Weights of a small masked image model: decoder width 192.
Rows from block 13 of the encoder of a small masked image model, named by matrix and row number. Rows with one number belong to one neuron. Each number is 128 + 32 x the weight over its row's rms, rounded and kept within 0 to 255. All counts start at 0. Numbers have three digits each.
After each neuron's rows are labels from the 100 images, of 14976, where the neuron reaches its highest value: "patch colour" is the nearest of a few named colours to the mean colour under the peak. Only what is clearly more common there than usual is listed. The data: Sentinel-2 satellite tiles (TerraMesh). In brackets: how many of the 100.
# fc1: MLP up (encoder.blocks.13.mlp.fc1.weight, 1536x384), inputs 140-174
# fc2: MLP down (encoder.blocks.13.mlp.fc2.weight, 384x1536, transposed), outputs 140-174

fc1.273:135137159151077163111120148143138113087164102142111154117164149141120107137123095117136132175123094107067
fc2.273:121177140144131139111135112112173124199160119202087096178141138169079132096145100120147129114125153197102
patch colour: grey (56)

fc1.472:081168098133101121150156123080131168169085176080140126082139171121143180166142190056153109118174085145191
fc2.472:122122157132133058140117203144123108136157096077127141122130086102255126112121133197116138082132143118151
patch colour: pink (26)

fc1.475:133134117104062185151143138133124135136100129160090100129117143178152202149103183117167164161142081113110
fc2.475:099183170209158163117138150139158153153145162076102107160162136061113119123125124154143083076137155133117
patch colour: grey (57)

fc1.651:087122121086154212114132162128068085118071094118180063079114142209143138133051174129099145138115168113087
fc2.651:159132132154155065120132255225095135155202146162092161090073112106115137117127091155089129192138110102137
patch colour: black (53)

fc1.678:103197120106138065128113139104099079137140123136096120072162127168149108178100108142114168049145157120105
fc2.678:153145150178064191127113124126185135183103149146136111184184140092108115122134112144039103113133116161133
patch colour: pink (27)

fc1.578:102138143086147146119121124083124053149085098146116104111120127158088108031106078184110125125172095095124
fc2.578:142088115213164150113102150141156140136152159191109162129127134109077124117155125127138130121148189116114
patch colour: grey (55)

fc1.192:103109088103112115168184128163195142181104133117084158175145140098161140143179194102116063129073143159118
fc2.192:151130131152205117136095129139104091137107119107174129123091123117112136130079176142091166114134125076132
patch colour: brown (73)

fc1.195:152153144153101164115093120121106149154133107216097113117171090200157088143140068099105113152148160110130
fc2.195:146125132106089180126163083096194127146146151169110102170148136140075136121159156109111132092127121163111
patch colour: brown (65)

fc1.3:098147119163112155146142173167137139129157139082201094126082183146105180150124146118133177224102166162163
fc2.3:133081137150201079130168221154079123103147114113122173064092117137212140122101100125160132154138169119131
patch colour: black (53)

fc1.297:126115136128187037144150099187180163151142180103095122164078134072093128135133168089159109097107122157105
fc2.297:161102145107103177138138126120129120124120092057167124117159126140180133123122112139100141154132139097132
patch colour: grey (61)

fc1.666:177126122117113072132133179140146177120093169130126109113065196194152129196131094141071120075109123145145
fc2.666:104140145122106129131137068103107134104132117146096075106108183153098121149123105150117085082113119148128
patch colour: black (56)

fc1.115:127175114128155194088090184088128056095071096098151100105137115145060154090126092198116161159145161077185
fc2.115:138123078135132052120138193147123104061107126156119171096058118089180126107138083099078112175146135131118
patch colour: black (41)

fc1.229:134160082100097093147136106159163153158120107130088104185132163098144128119174159079117126091052122180071
fc2.229:122118195119123184125110086125164118155102145168150133113142112149080113112142165129104118138171116038134
patch colour: brown (64)

fc1.382:080169140107134118126136198137162135128142149092100098179136095130102114111137144104131097136077116149105
fc2.382:142093137142154081130108132157117118151145090118114160117097098133109131127111065130152099150150139061138
patch colour: black (35)

fc1.456:148126074125088134142166153147107123146108170154146123091076130094092145150141175122130154152082120131136
fc2.456:082124168149178045127102171123123138122144136110114165161072113097210120150134153139142087165142126132141
patch colour: white (38)

fc1.491:162163157174155194040167137155121155100070160115135161176115129124135100099155174100156183174089141190082
fc2.491:121087119065073079150148155122100153072116088098097141092098127136219121091134152140158085140135143055125
patch colour: white (28)

fc1.196:158163077164129134115138095148167134095146131175141082169076178061184188135170137099183107113136150134162
fc2.196:115117177092099226133107041130208165146062106140159138155187137136114129147138152127145086112134122107132
patch colour: black (37)

fc1.119:170142100142085158147170144114131181114063171087159077125128123154095113142108117195152093136117122112151
fc2.119:115118110124122111136108123125117078125105102169152126141204088118135101177113190136140062139132168150128
patch colour: grey (73)

fc1.190:153072103158162068080134073125122137170164165153103095121087121117133162133108111128148100139124120172129
fc2.190:130133165158086191130080103165147117182106106101157121161227153137153127138142153129181072110109114121133
patch colour: black (47)

fc1.287:129122157145188111142109108081135095116163128114116125073127092128149174120102121106093127119138136147082
fc2.287:174111085130133084130111140160064110110141096091119147132109144163065140130081098130130176137115117110126
patch colour: grey (56)

fc1.598:115092164128102136155180171131128226109123138071093122122097163144123116205151073124098158070095098142138
fc2.598:102104128137089140121116072086134140101149105152117078107128161123112123125116119147121123066107159133120
patch colour: black (63)

fc1.541:124151090124106130171149162149072147114116160133174041111173116161082078162192143143134131092131131113156
fc2.541:075155130114154039106124157122104087164126136129116136127066073100228119043097163173124153099117094162147
patch colour: pink (26)

fc1.741:129140142061112119169099088107160146125127095151145129161134095127160115104173241098201123110103059165083
fc2.741:111164126140094121142120155163153149160172120041111111116150137108127124119103108181112107025132124096128
patch colour: pink (28)

fc1.361:147128108130151074095156116126156134147133133131112176122119132089083151132137179100138107107140105128087
fc2.361:137129184117110146146125138149130143153095127074164116148125149123179130143143118143120111125133102129145
patch colour: pink (29)

fc1.729:082147102142054092104115129132076125108190160153149121121193082106043158150164182122103140087159120131144
fc2.729:106152129115098105135127122138206120173158100185093128183125178134133128111145125156102087083131088115128
patch colour: black (49)

fc1.647:145125121124139090129126091140130108159099089108144169112106124100167116114110084135150101107118161149135
fc2.647:119075096111139124118164119146075078100123153066135087152108131163114139075122164144111149049157096180126
patch colour: grey (55)

fc1.525:040115074142111030150107109066104139154147133121164148107114125144087134093084117116097117097163193146137
fc2.525:185128151120163193125131154169160128130098174067134149175168128145082125164166104131142145111149088157149
patch colour: pink (35)

fc1.640:205075122175154107146153144118145142111190128045189156165153112087098120132098132144128133221163096150144
fc2.640:133160135099176096135163179173081121158111143083102135102074083165142131087152080166168164096177161128135
patch colour: black (48)

fc1.207:102122152120141083118101116154142119129093158035173050169102104111177154133055101084100183147098133121164
fc2.207:153085113108123152137167182105108112109124096124119162099137202140084130150141065115112114161113144124126
patch colour: black (40)

fc1.313:130100113124159091123155140176096141126110153094113143086075172135133097125171180136149157163131137173110
fc2.313:163140100191162134146141195145101130156088135100187118118140118122152129106084069130111142099148145115134
patch colour: black (60)

fc1.319:158128025130119059120168106138176165215166193153128160164181118094132131092193167112106101073189148126161
fc2.319:119109203079123224140070079110149192092099115086149102145132153108212122167149132117138154120149116091153
patch colour: black (49)

fc1.366:094110124172079144146176138156091159191144128128128101147119089158180098118134124144133094178117099176105
fc2.366:116111135110170123127120167151125126130165130089139153110120091141138133100144138166123146111132187166123
patch colour: grey (59)

fc1.395:154087169121151133139150168125169148118137121122100148186088092144117111179147170109054116115185083130126
fc2.395:201150158119189190132095178184164132124111140135100145168149115135164131156133136120144143184152158068128
patch colour: pink (25)

fc1.413:117130121105110077149145187126077129141105151150164105103138102123123130188147199118143162113149106144165
fc2.413:136139132084153138135146212124097117133143137105122119119076143092155118109100166140059118176141112098135
patch colour: white (38)

fc1.240:182124115175098133129189124151166153121089150111223105131157145137112121157194157133135150116174075153142
fc2.240:145108086112123116131088122114114166142157142147084160128111132147155142196101100120091110078105150112146
patch colour: pink (35)

fc1.511:117115148134143155114137112131118153129186137097112147187106130114180107079149130092133137171114085193143
fc2.511:091180174161106134132152094119113146152147139127148121124172071110205138144149152129189102063136142059121
patch colour: brown (65)

fc1.172:130123133149200090111175197173139184113118149085111109147076092076168114139087091104126176130158110174168
fc2.172:148107101158120091123125160143091114144140109065176156091144125162154133096094099137119115119130132125125
patch colour: black (54)