A small masked image model, trained from scratch.
Training: adam_atan2 at rate 0.00056, 30800 steps, batches of 128.
Data: trained on Sentinel-2 satellite tiles (TerraMesh), 72500 training examples, 54.4 epochs.
Rows from block 11 of the encoder of a small masked image model, named by matrix and row number. Rows with one number belong to one neuron. Each number is 500 + 25 x the weight over its row's rms, rounded and kept within 0 to 999. All counts start at 0. Numbers have three digits each.
After each neuron's rows are labels from the 100 images, of 14976, where the neuron reaches its highest value: "strongest on" is what is common among them. Only what is clearly more common there than usual is listed. The data: Sentinel-2 satellite tiles (TerraMesh).
# fc1: MLP up (encoder.blocks.11.mlp.fc1.weight, 1536x384), inputs 256-319
# fc2: MLP down (encoder.blocks.11.mlp.fc2.weight, 384x1536, transposed), outputs 256-319

fc1.609:516487465491504496469549517522509512479459516497536499437476498453509470488509508533549541467480477483485524504471506517486535446507484523476518515501479529481530508445447496541527531546505472
fc2.609:513514509441575517517473512430481518505456507484516492513501495501485504508511509523508506510504496495509485490476484501495520505457460519517520535520467513527509434512510518457490459538507477
strongest on: main land cover: rangeland; bare ground

fc1.276:483522503533485513492449527462446483496533544496541563500495493483517523503517477487516533476503553512506471480503528545520500481509491506521482467452515466523474485470491508454508523536494514
fc2.276:522447504472485517493519477534546489495453482504460461524497484535510472512495519519487499523542498510498505503476497478505511508455496508508534502502480509528495497521500487515505515496509524
strongest on: main land cover: built area

fc1.395:508516537508494482480471481477482475529539455517530522508513476488504457482499551503499502451512506482462508536481488526478513524544461519493527475498491506553522502511446507508534492541512512
fc2.395:479511507514490487486499476498562494485498531540517497531525536530503504486464514490502538459490520453479523485467479496475503503532510486532539487471524467502523551501501468493508500466449498
strongest on: bare ground; main land cover: rangeland; main land cover: bare ground

fc1.210:500486508455445503471543583502503489521490447510488480521461538540468536502515511481503485492505560456491517545501491476456500506507519499483529451526470490492525535432455467475532494502464492
fc2.210:501476503478483517508476488465511495513543456493526452513494460529509500480483520514527531510511508494506494520468530478519492522537497507476507518512475470483511465521503520488499493494514509
strongest on: crops; main land cover: crops

fc1.13:565534527485505489536468463514488489544456525475497512472509462487514489472509519483502480505439489476520507454478487521497500503462499521510464500502507511513455472486529494476480499537489480
fc2.13:520515538514523473506498456512535472508475456495525470517521457529467515501523513494503503489524538526501505497475512532495486528495522485490481488531446456547522475523498517518496523529506484
strongest on: water; main land cover: water; bare ground; flooded vegetation

fc1.603:494519522471492459511499477535536517521482448488475506521498498491532514484478508524464478519526476509476521492494514502497491461466518527526546518494500503477533501502550478534538532484540483
fc2.603:497463488534498498500507554458489498492498544491536498461507514490480491513532493505517498492478527492498481500500489494514491546516510498507516502502504502528497492510501515473488495480487491
strongest on: clouds

fc1.195:504494519483448504513558508527516473490493473525487499499489499514520504502516538522519548509487496437496529497500475506475491495519483510471511503484463462489485504438494489534498526510503510
fc2.195:508467470475496502497499486526518519482454516505471526485514477547501492491502449509452477500462490541503513498477504477494514519459491499536512474524507511516523522505506457503497501475465535
strongest on: crops; main land cover: crops

fc1.307:519468466501546490487517508500516514477466558472503466503495530481491506528510452514454502488504474482491497505523426497535528524500491497464517506470510510525480485495483495492496461479491494
fc2.307:492549552514447491500501477491517501511529483516504508501511483502485490474450509508530519500515520489500490496498540506477508468471494485526520518480512503472525485507502509486502491514543533
strongest on: snow or ice

fc1.40:536513532497526480459498547466518517549449481500521479490486510491534502464493498508491454488494507467515535514504498534482492517483504543508469505513486555521477448441473505463499480530501522
fc2.40:538507535484522512507503483492481477482453521460492487528507507506469472529499514555527531506500481538488480516467486524512500496456480473489486492473510512506474496484515541473510467546502512
strongest on: water; main land cover: water

fc1.90:541492515515483543474478481515493536511503514502504426484475548517494479498528543510484518563516441493517473449510430479504506520534507492519539486509531475492514549496475478515540508509453484
fc2.90:484494521496500468485551525532540521479509506508508512481509493554495503521516510487530445491446494501508491563507533489491469485440492484462465528502483502480469426468501536516497493469519493
strongest on: built area; main land cover: crops

fc1.548:476515525504541480538497505477475479497506556492500488489469496452480537490481466534523512486493547508523458522501513527516512505485485503538498507495459472559458466478516516490474535467475549
fc2.548:518461495478486514501539502506516505486502460509472491526507489536488471517472512503471554497544481488498534466480496484494514481497512524496507478498525541516524519536493488492505466500524518
strongest on: snow or ice; main land cover: snow or ice

fc1.707:460523498520522485484502461507467495491522533513511506521541555495494549527458503545489517508456494516506500514505495493520499487494511501494485469497483475499496476491484480512494532511530487
fc2.707:511513506474470502495493494501552475479494497487465466504503502543532439493472489492486520513534460460489504511463539522470511535509488516500552479558528490488508520514495495509498484491463493
strongest on: main land cover: snow or ice; main land cover: built area

fc1.366:464567510524481456530477495493482470539494513524520502481453452493522485481474521510552522504494591496493457527545517503536496498464485478550489504489501460533455468507485541502470516477493548
fc2.366:520424506478486525496520468501513499483513487494464496519489488525518514512533481509463493497495404497500518503473481512480500485504513527462514499532511503538496528488494464506502499495503488
strongest on: main land cover: built area

fc1.594:531501475490481479502505459565556508529464479493442507520468446460535474472517534497423490541520516513505542524532531453494505500506494539516539507494485504514490557495509482519499527534507455
fc2.594:482479509521496492495494523470479497501541553498533514484509491506494504514525473503511516498499486501499487498479495512506501480502498502500494505502532470526497500487504518484491498498533501
strongest on: clouds; main land cover: trees

fc1.31:542491523480469461487467463495510482564525482493539510509506479492508461470511557496521497452511538489477493552467502502498502505517486555536538482534473486501532474526463542496536497545490503
fc2.31:457537505508442499473496519491519483491518501514505516529502563553504550486458474498541545467519500477472509519487494483493492487528533491529550497481513497477542550512487476531518498448452486
strongest on: bare ground; main land cover: bare ground; main land cover: rangeland

fc1.589:509524500513481490513493496482474499552506535470486522521503465474487477489546492456518486487483475511498495504475506517446512467525480496498452504494513530495494517484507506493513495503551488
fc2.589:500443520494520517500500487560500488505483513486488472514487492531537499507515498512474552507573563517494505505479502496585514541470540507486536491476496491541502500524498505503501528482469530
strongest on: main land cover: snow or ice

fc1.635:481549479542478481517497552481496501519528515516510551466508469483497538510541524503530486506475521515502482502483507528503485512526480506529480529470491485528512533480498497514492536489487552
fc2.635:484470496501481505503537472552501495477493471500488497509491531568489466525482480495506521505497458464504496507489489480535507537479507504461476483534527509509458503500489547516497470473444458
strongest on: main land cover: built area

fc1.191:554487493506450502523542517484477501501531556486515512509479509533494493482507563544536509519513486455527504504490464528458500491476490514469487486494481486480494514489503464479473532516502506
fc2.191:470498473469530489513519484559515515492468475502481492442499501505478492523494477489502511520488508526514523479490532513516533542495518532505524483498508483527556491522515496525484471507479521
strongest on: water; main land cover: water

fc1.201:471569500491459468524487472480449520493515498521524534519508476521502468486522499519504506462463469458501536495464549498482470490497450526527472457500472489467472506497492508496528538522543549
fc2.201:494457516524540504488520487527528483495492530492468497516513524525519529507521500524523493509509470520504489494522467520537483525509517519448577520527514504506487512518501460514503470472498490
strongest on: main land cover: built area

fc1.160:523481511487487511529504523486474495526521522499446536529468500499459476506519506498519469511503481511517463502515508523451526479482501479498506448464470504517536488505509458514505509492520503
fc2.160:522478504516468481511465491477554472499480511473504488494537475530492525517479485468517489494514497468485524478507526463481461510502542509522483497497499479477475454520501477516508538511504493
strongest on: clouds

fc1.639:521515451480489486511486501547504516495492497500495485514507503482525480497492520461461511517504492495472520461541483487527558495486483478433508467478538478535485486504536465477494481483504507
fc2.639:487522557526511495499478482465501491506511527490526500509511450500515523494523497518531545501537509522491473515480504504485516478484491497573513505489485493526509503520507526512488500503543523
strongest on: main land cover: trees

fc1.214:503484525515529516502527480503484487497512523512501506474522490489462489464490521500507516514453527470497528522468488511494502525487489511520464463502502496484494496470510527545500513520460518
fc2.214:521536499495543540505506531496495509483481520489457487494492514471466483509519492523484483501463465471507505489499503478489496447481504500463530526491508546535506536519493468510499479489506498
strongest on: bare ground; main land cover: rangeland

fc1.384:534487511505498494483530523487499536531471482513509495471502484476480490449530553514511534460518523490464505538473483504500536510479463549505538496511504535439529483512463505491526481523507470
fc2.384:455563530499504502511472554488524473495498469505483484509509527543477538497462494514544538485498483470507491524475493507528486505513514485498542497506491529516545549496512520517483476454421486
strongest on: main land cover: rangeland; main land cover: bare ground

fc1.141:565471524502482498512524512495496498516529473499491511504504527538502523496521539511531547511481511447508538487505475543451486513479500535481500529484557489504497523444489485495504515529507517
fc2.141:469494459505494514497525501551513495478489506511469481445509477500511483462534450478497542525500497496499491518506499464491513483527491508496520464526528485535539501517510498548498495493480514
strongest on: main land cover: water

fc1.478:489445493463435541505522509510540527544484457532443500488486470515516467492498497484489516498466501477519546491493494485475517520502497478466527457469478497514527510466484494579529492495522483
fc2.478:462513493509551500496471500535462503500508519481541500541498529479508520508514478508501497495507502506506509510509490493512501500516513487495482506486480490527472501508500529487498474492486509
strongest on: main land cover: crops

fc1.499:498499520471459493500520534489533503509502484501510503524482517518454542506494562528513537492471538478496550458511507495465516498481490533467508507469474439492490538488500505491508510524517519
fc2.499:557472476515526512501539484517508509487488497496467522482490506478504424506504462517476468507511500521505518506484493517482510495499504513507485492525512499542528526477498472489502513521488520
strongest on: crops; built area; main land cover: crops

fc1.760:436488527510497489483486521477513489503538502491511466468484538502505512519503496519550497517507531487506495505475484509467484467488469487492486494539529485496490463519479506525484496495464520
fc2.760:505515474489535527505477460517451500490483475495475496542486512519485537493515495483481489482439484483505514498538510492513501512514529503494456501480501523486512523497504480472506503488517525
strongest on: crops; built area; main land cover: crops

fc1.657:456548529524505452492485491488487514489504585535512518466509481470456520511512528499546522484482553498504505522499540497533481503540465512486449469491502482507461474514491492451512494551528522
fc2.657:497482499503468533507509473476512496509492481503475475531495467508548470499454503531464519520537484522491496479487509511461526476480513517499550500516507528527528525515495477498511527468518497
strongest on: main land cover: built area

fc1.116:501470496529477503486449531516485492534546559508510492522526483495542492472486509518492447496470513455499457541505461518477480484479494532491486547537529496495501482504484470461481514499489510
fc2.116:501461522510468515503477514481496460481519519513507483523514529489500559494531503513513477506555468471483461530497490528473500484505501467469548483515473533499542443534502553492520535499489483
strongest on: water; main land cover: water; clouds

fc1.327:505513564546468478502455475519475471523536463502514456514508497530489479498528519493532489500508510479502464519504509544453497495517473495522526518539472516525495487508503518511488521519497522
fc2.327:513461526543512507501483513531467494502513490486481458499484497509500506504492516494527497501551480505499493521488523491468512489501486506484514486490508558514520485535495519500505483531511517
strongest on: main land cover: water

fc1.632:474488543542481465500510536455498503536528509459517538458507510498503521451508525475535529522497506527492470517493529542459516414467498496548487476498452475521521476493511491489516533515497563
fc2.632:505493473485541502510510480556491517486501489496440482527490498527484512532518495535469485500508485464510496496503475456519508521496525511451475500495518517494449504527495506487510472458500447
strongest on: main land cover: snow or ice

fc1.261:498479492416494502518520517533512492461467501524437477470477533515494478497478520468487512494550479505451512484499443487476510467500537494498523507515482520490509500537485501560472500492509437
fc2.261:495508493521500489505488500497477509510524519488545510521500496479480516474483475521473515481461514508508500516506523498523492492460517487504476486477527496521497496481503532462502481512505531
strongest on: snow or ice

fc1.5:471530517471474478506519536502502496514482453512492512533438508547449542482481552505548503482505502447489492477522459485437492487511499476432469505501442468467510508484493490486507537517502550
fc2.5:543471472475538502499533503557498501505490525499502517478518504477488445536522489516482501494452499544494523437455483532483504531483529504506529482460518498480506534485490499530509477494472518
strongest on: crops; main land cover: crops; built area

fc1.420:482524479456486518481504513503530509525479474543481500520513482513505488468518478454484513472490485500529517508515489488463493423497475508506512480472491550506524502515542473510527480476545473
fc2.420:494488518521541510497483503507480493506495539493519490517492506479504498500502485513496498500531529494496488498506491488532494543507516487488515508484498467528486519500505512487489500504502513
strongest on: main land cover: water

fc1.364:483472504535479489539437490504470480541514498487503473504507511523509491456554518540519520517453473499507492467464478518543526547534502477549482480520519463537500516484493513523530541516472547
fc2.364:496513511472446492502551478516489516490500497514494533473487475516507531526509505498518465505455502486506515532511534482485495478512501502467445504524527506472500475477498500495510504466546475
strongest on: main land cover: built area

fc1.242:489487521468490466504511484525459496514482477511469516481474498485496485511539500547531514497522456469513502501510486493521480538500495495491465491485505493491518524422510517518490495527456514
fc2.242:514513496493547527502504534510521516487470519495483501446496506545476474510478518534465516500479499524508517467470511509520509538444507508485529486484494498512512502485495493494498516491468490
strongest on: bare ground

fc1.736:500496459460474513506528504494513543497505521515484527505489516521495451453546498471489503510532504484497492486537552456474530496480514531498548462480479503486498492534500457487505495531533504
fc2.736:485491487518507469490481518490529482499514515499475494493523517512518521547470477522474521482497505485481533470503500480500455510516529474463532480465506492480504518516487498524517499498522504
strongest on: clouds; main land cover: crops

fc1.407:508457453421470518500509491532501530481514524520498510512487512502502496482520484482486496518523515509488500483545517485500515488471513533477548493506466501482487493541498468493510498507511459
fc2.407:494510478522498483495489501498526469504515487472470464480515518508485487553477470517480492482493479490486541502548527484499451494500529484469536479485508497511530541486486521488514498509520499
strongest on: clouds; trees; main land cover: trees

fc1.351:493509507542473487507481547483453537497463501494536504506510464486537527501507545483515511426518501488526491488510469534473508511522494536513503472496487431522427487526461479474451443501470515
fc2.351:511508466475492496493497454537528519496499455513453493519483516542454466508462506492512444523466498515508516496495513494508494483479470473445448474512528524467491492480496512529505500508477485
strongest on: snow or ice; main land cover: snow or ice

fc1.174:493507493489516527444503482520490518541484497482459491479493528490467516560465483457514454492451519502526500467527476488493520497492527480470486486525519498481484488495495528494443506472521498
fc2.174:479498519554484501499504516488496484512504518485565488462510513481501475490495547513528563502538510524489468517475508513501495549497505503535536532502502508452543501519506515496490519488429495
strongest on: snow or ice; main land cover: snow or ice

fc1.262:513495493520461517513476515478493509499489500482489486493515465493517479445512500505492551526505480437498501482489520515472489471484501535541526499525441480488501525493489498532514538530485525
fc2.262:461459527494536483502510455544488503495517539500490503567512511489481528521502479530493469494509509561512503496512497472517504525492524506459478486493561493548469495479500499453508529451538508
strongest on: crops; main land cover: crops

fc1.28:503502499545511469449482508471469489548495459515507501495508468508500488463480545515526531450490529475468496552457482496478513511507475519495541486556485535472536496517464498499541456505485477
fc2.28:434560492469470507499508511494539459490519504505518492507514532544501529498468493517512556477487489486487511508448510487523482497537525490511553505486518468486514553505506512501503472442449483
strongest on: main land cover: rangeland; main land cover: bare ground

fc1.756:513496526521489542515513523462488485508531463499529497508474492547506526494512533490531490528530494486503496518514530525440505529470490533510452480488485533512486518420495505495493513508518521
fc2.756:472508481489530500511527479542504501480468491505473484461508490469485464477501498494500499524507498504512501496493474487493518500515485505490508493498517474523546476540517510531489508519475529
strongest on: main land cover: water; flooded vegetation

fc1.102:485509478509472477485487489471530515530521506495448500517501433476478470478512519513539527484539523477528493503483532529460481475483463498546484516478471531474489542507486502515521521529541498
fc2.102:501446538508533520503503470540464489494484531498507476536497496519508516510554476508442541478531511531495520493493471459570514513506549524520553488461538472548506530513499480478487517504517563
strongest on: main land cover: snow or ice

fc1.340:522538474456511512524504476554507502495462484558403533524496501505492477498514496485461481533484490491479536523511530468463490485513485513513505539485495529459534528528492484508498513497517468
fc2.340:486501513537448483498481498456492495498519527493557490472511504476514499500500488502503524500509515512496483481487507517527498533495513497523508488510529489516499505491505489494492524499490519
strongest on: main land cover: trees

fc1.202:546517531491450476501481513540514496515470447502475543503490493483491476475494499518450519515514466509520536514515532490454505446469484518549534520536491545473504516513489501511495497515545482
fc2.202:475476481521537495496501509478510509496507543493529488502517516482493524528524499509519518504504524501504479492516499491529494533502520497498500491503520482547486503496504512474494526473510503
strongest on: built area; crops

fc1.764:484487507459510493493536445531470506514509501514490550482514475539489498491500517525480477500500523513509512501503499533469470495467482497549492464462526481524499556466502496487494466521498496
fc2.764:476480531516525522501521499526500512493525514498500526548505514554498515503481512514479489500485542464503513460458526529467516482445495495537554495472535518491519528517495496469506546511492506
strongest on: main land cover: built area

fc1.82:510518509479479467518508495537515524518488449514473522472458493501483471526473517466494481499504511520479537527471464472510507482489490491504541506512542521476514505554530495532475506464550491
fc2.82:495491491533483505497469500475488486496508547500535494504505502477490500508532482504528495493496500517500467510506513531486489514511506492506482515513487473529499505462507513513490513502491505
strongest on: main land cover: trees

fc1.439:496487544516469463516491505492530493525499500514551482474544470507499481517520560468519460496487533483496548505472517476480493501489489553507558493514486499493511488502498515515508561536496506
fc2.439:536530482455494530498495531502481518489473498491478499550462517500501531504502511497472514502489488516506468512503492527492538514468498498499467508512494509482506471510494458491495439496520485
strongest on: clouds; main land cover: trees; main land cover: water

fc1.421:503499486454491500522532499512499530553477469464470485515531434467484466479504512462476479470474457481536548536493538491484457501503459489504491518515470532432508539478497544528530508492538504
fc2.421:494500503549495484498477513467477510495522513494548516449504545477491534519534514506524516493514509506501466483516466505473495550553530508499512506479526496457495519512498510492490520489463443
strongest on: built area

fc1.218:523469526513540519511535528491525498439469504495455455475505498501554518512490479497452504506494477500471471464481519499524537532494510472488486490514494474530516504509478482516519485457489522
fc2.218:495569487503493488497452490471468506488555515499524506489502510504459503483496513477538465485455510481507509509515508519436479459520480491478469495496511505469514476497508496484500510505527470
strongest on: main land cover: trees; clouds

fc1.634:476500508489529456489488500513524499474526524495517570506482502508475554469475465482487519484470550499425495557482460533538518475550496491488481508476496517494454441456518503489519491510499479
fc2.634:525476507491438538505488473440524486502483472498487448513492468492550429513491509499511534518573472518496501469466513512477522514451471504516541507526472467550546544503496480546496509504480542
strongest on: main land cover: water

fc1.392:493513521475471509501539553524568509526518510498496517515490510536477503489504529490511517498499555444502479482480509461460511504474501520457540505479496467458467536532502474446512531536524500
fc2.392:540457474512503481496527470527456521485508480499506507534461499486523450503509495491491493494511469531507486511516517555499516502499515490523526503517506524530533505513500466523495450491494494
strongest on: crops; main land cover: crops; built area

fc1.374:511511495507534502514514472502514506495529537495521537490461538545496515434477521541571481493448541495535517478507520533476492502520498486531451486480516510535529458477503544486532525503468513
fc2.374:527473502502449523504526501495481516500467455493488467502495461507507476547508508509474496520517468489505496523489466457536522516506496509492499538479481541454495514512494480533507492464471530
strongest on: main land cover: snow or ice

fc1.331:479505515520534534479516517468440472498514534513538492499493533484478549507473454537566527475444501538487503508483527541503478497479497456492474499464483463493472477500472511426471510491469511
fc2.331:542497486499475511501505477487544497487479452512456464513491509528484460526471529497507472515507475462499498493519510492482515514495467503462502503529481529466522514518493486522507481486504445
strongest on: main land cover: built area

fc1.281:490484501511482513476515528535538485464479490517483530492508463503473481510499508495472480460475516465526532504500529494486491540507496462479499510526457484454490511492501496533481455486475477
fc2.281:458526496511505498501491480481442492501525486501509520507501526529509524480480495455546542499459472490495494493511496549458505493521525492481493501505567503455539524493502528497500503515497444
strongest on: built area; main land cover: built area

fc1.436:521474504526488491500437513495498531526544468521534491523506503500554488459495480479468452480481504439513502523522486514497514494500481531500476515536536516517476469487495493460480517500502518
fc2.436:526478519511449521506468511478496468493540479497521479547500504485516502519546532490512486509515481515486454496484516506455530508482488485484533485492507530518501488516503476487520505528520513
strongest on: water; main land cover: water

fc1.246:511466449443478528493496492527527503521480443477449509512502528524495472492492542497469437522534475472511540523517478498477543511492492482492526518524483533486533540525508519543506487495478479
fc2.246:481538519551493490493501519515476498498512527501538501475502513476486500519506483482530513501475497534507492508484507498496485527511510490520489518497514479499497493484502509498486479485474477
strongest on: main land cover: trees

fc1.578:492525520515524478490519540465460459507485499510516524490529457462472524457516489530537477525486493459542506484484418505483499528496502517500467500513522499471523531518463524483489479505472519
fc2.578:499513480520485511496541491542516510503484485498475485515505515576511455531462510509503527496525529495501507509502504513539518510486521479478531509473488534532497469512497499496504457516511495
strongest on: bare ground

fc1.723:482444528528504524513542502485467493520533483487491507508486464534514497483500535511529504509529477496511523543500517551464502516493491527502480474476492507513485503434498491479505484515493510
fc2.723:480513484494533493506537503547506517482479511506449522482492481487467474491497489503485465528508515479506497471519501465488524524510474490499494464479491490514519523532515506471493502506493514
strongest on: main land cover: water

fc1.237:490506528508494483496499512510540504518499504507545480485508482526487480510509525474520494494497526493506535520480528479487484508491504536526542505514494501505488493474506522476491544524508530
fc2.237:537509481456501529497474541493446535490467483499488506544461514522507539505500514497491529493497483520514471507509472526488539520461490498493473505497498522488507470511491454504490443511516478
strongest on: clouds; main land cover: trees; main land cover: water

fc1.449:481515505506516502485512516471471493472514545488549494491547502458514553514489492500487549500506501531484456487504501503561494479481512500524487482486503492514465460476554483436476520523477519
fc2.449:520484494468484523499497494517534496495486473508458488513497495522502441484430517529492497508522487466500511488496518510448508501483469512506542488524479518539489509549493502517508469511516478
strongest on: main land cover: snow or ice

fc1.643:509521482464470508503550493539540483498467497520442495486504458498540468496515505469456511507511480496493536483514477481484520476484524504548534470532453531521533508521487472544490507468517511
fc2.643:491475508534503484488482492494489503493540540488528513515516500508482528509509482499523505493487497508507486517495495515494495487506503497474490528500545460481471496484504515476493482497493495
strongest on: clouds; main land cover: trees

fc1.443:524488495433492500549551502502510544506497496494484523513467470531495478492490516479450497537513456528493529525499510498516514498549510521470525525481490485531512515501481469516521539515528508
fc2.443:492525505538502513494478495489509502499517537491517499472500497491506515483552468513503516495497513467495473484481464491508496484481500492539502502494506483503501507508503506509485483511503486
strongest on: main land cover: snow or ice

fc1.396:494475523502522520487457560477490512513494543488494514493454465506510460502485488524496548471499514464530532502530509498501483433504488524517478443486496520460502510527492459439500492499521500
fc2.396:485487499477491500493540449529537497513467494501492493523528492471501498495496495518494442502520517542502485503471513473492503512471516488507538534485494536651466452506495481487510538503533515
strongest on: main land cover: crops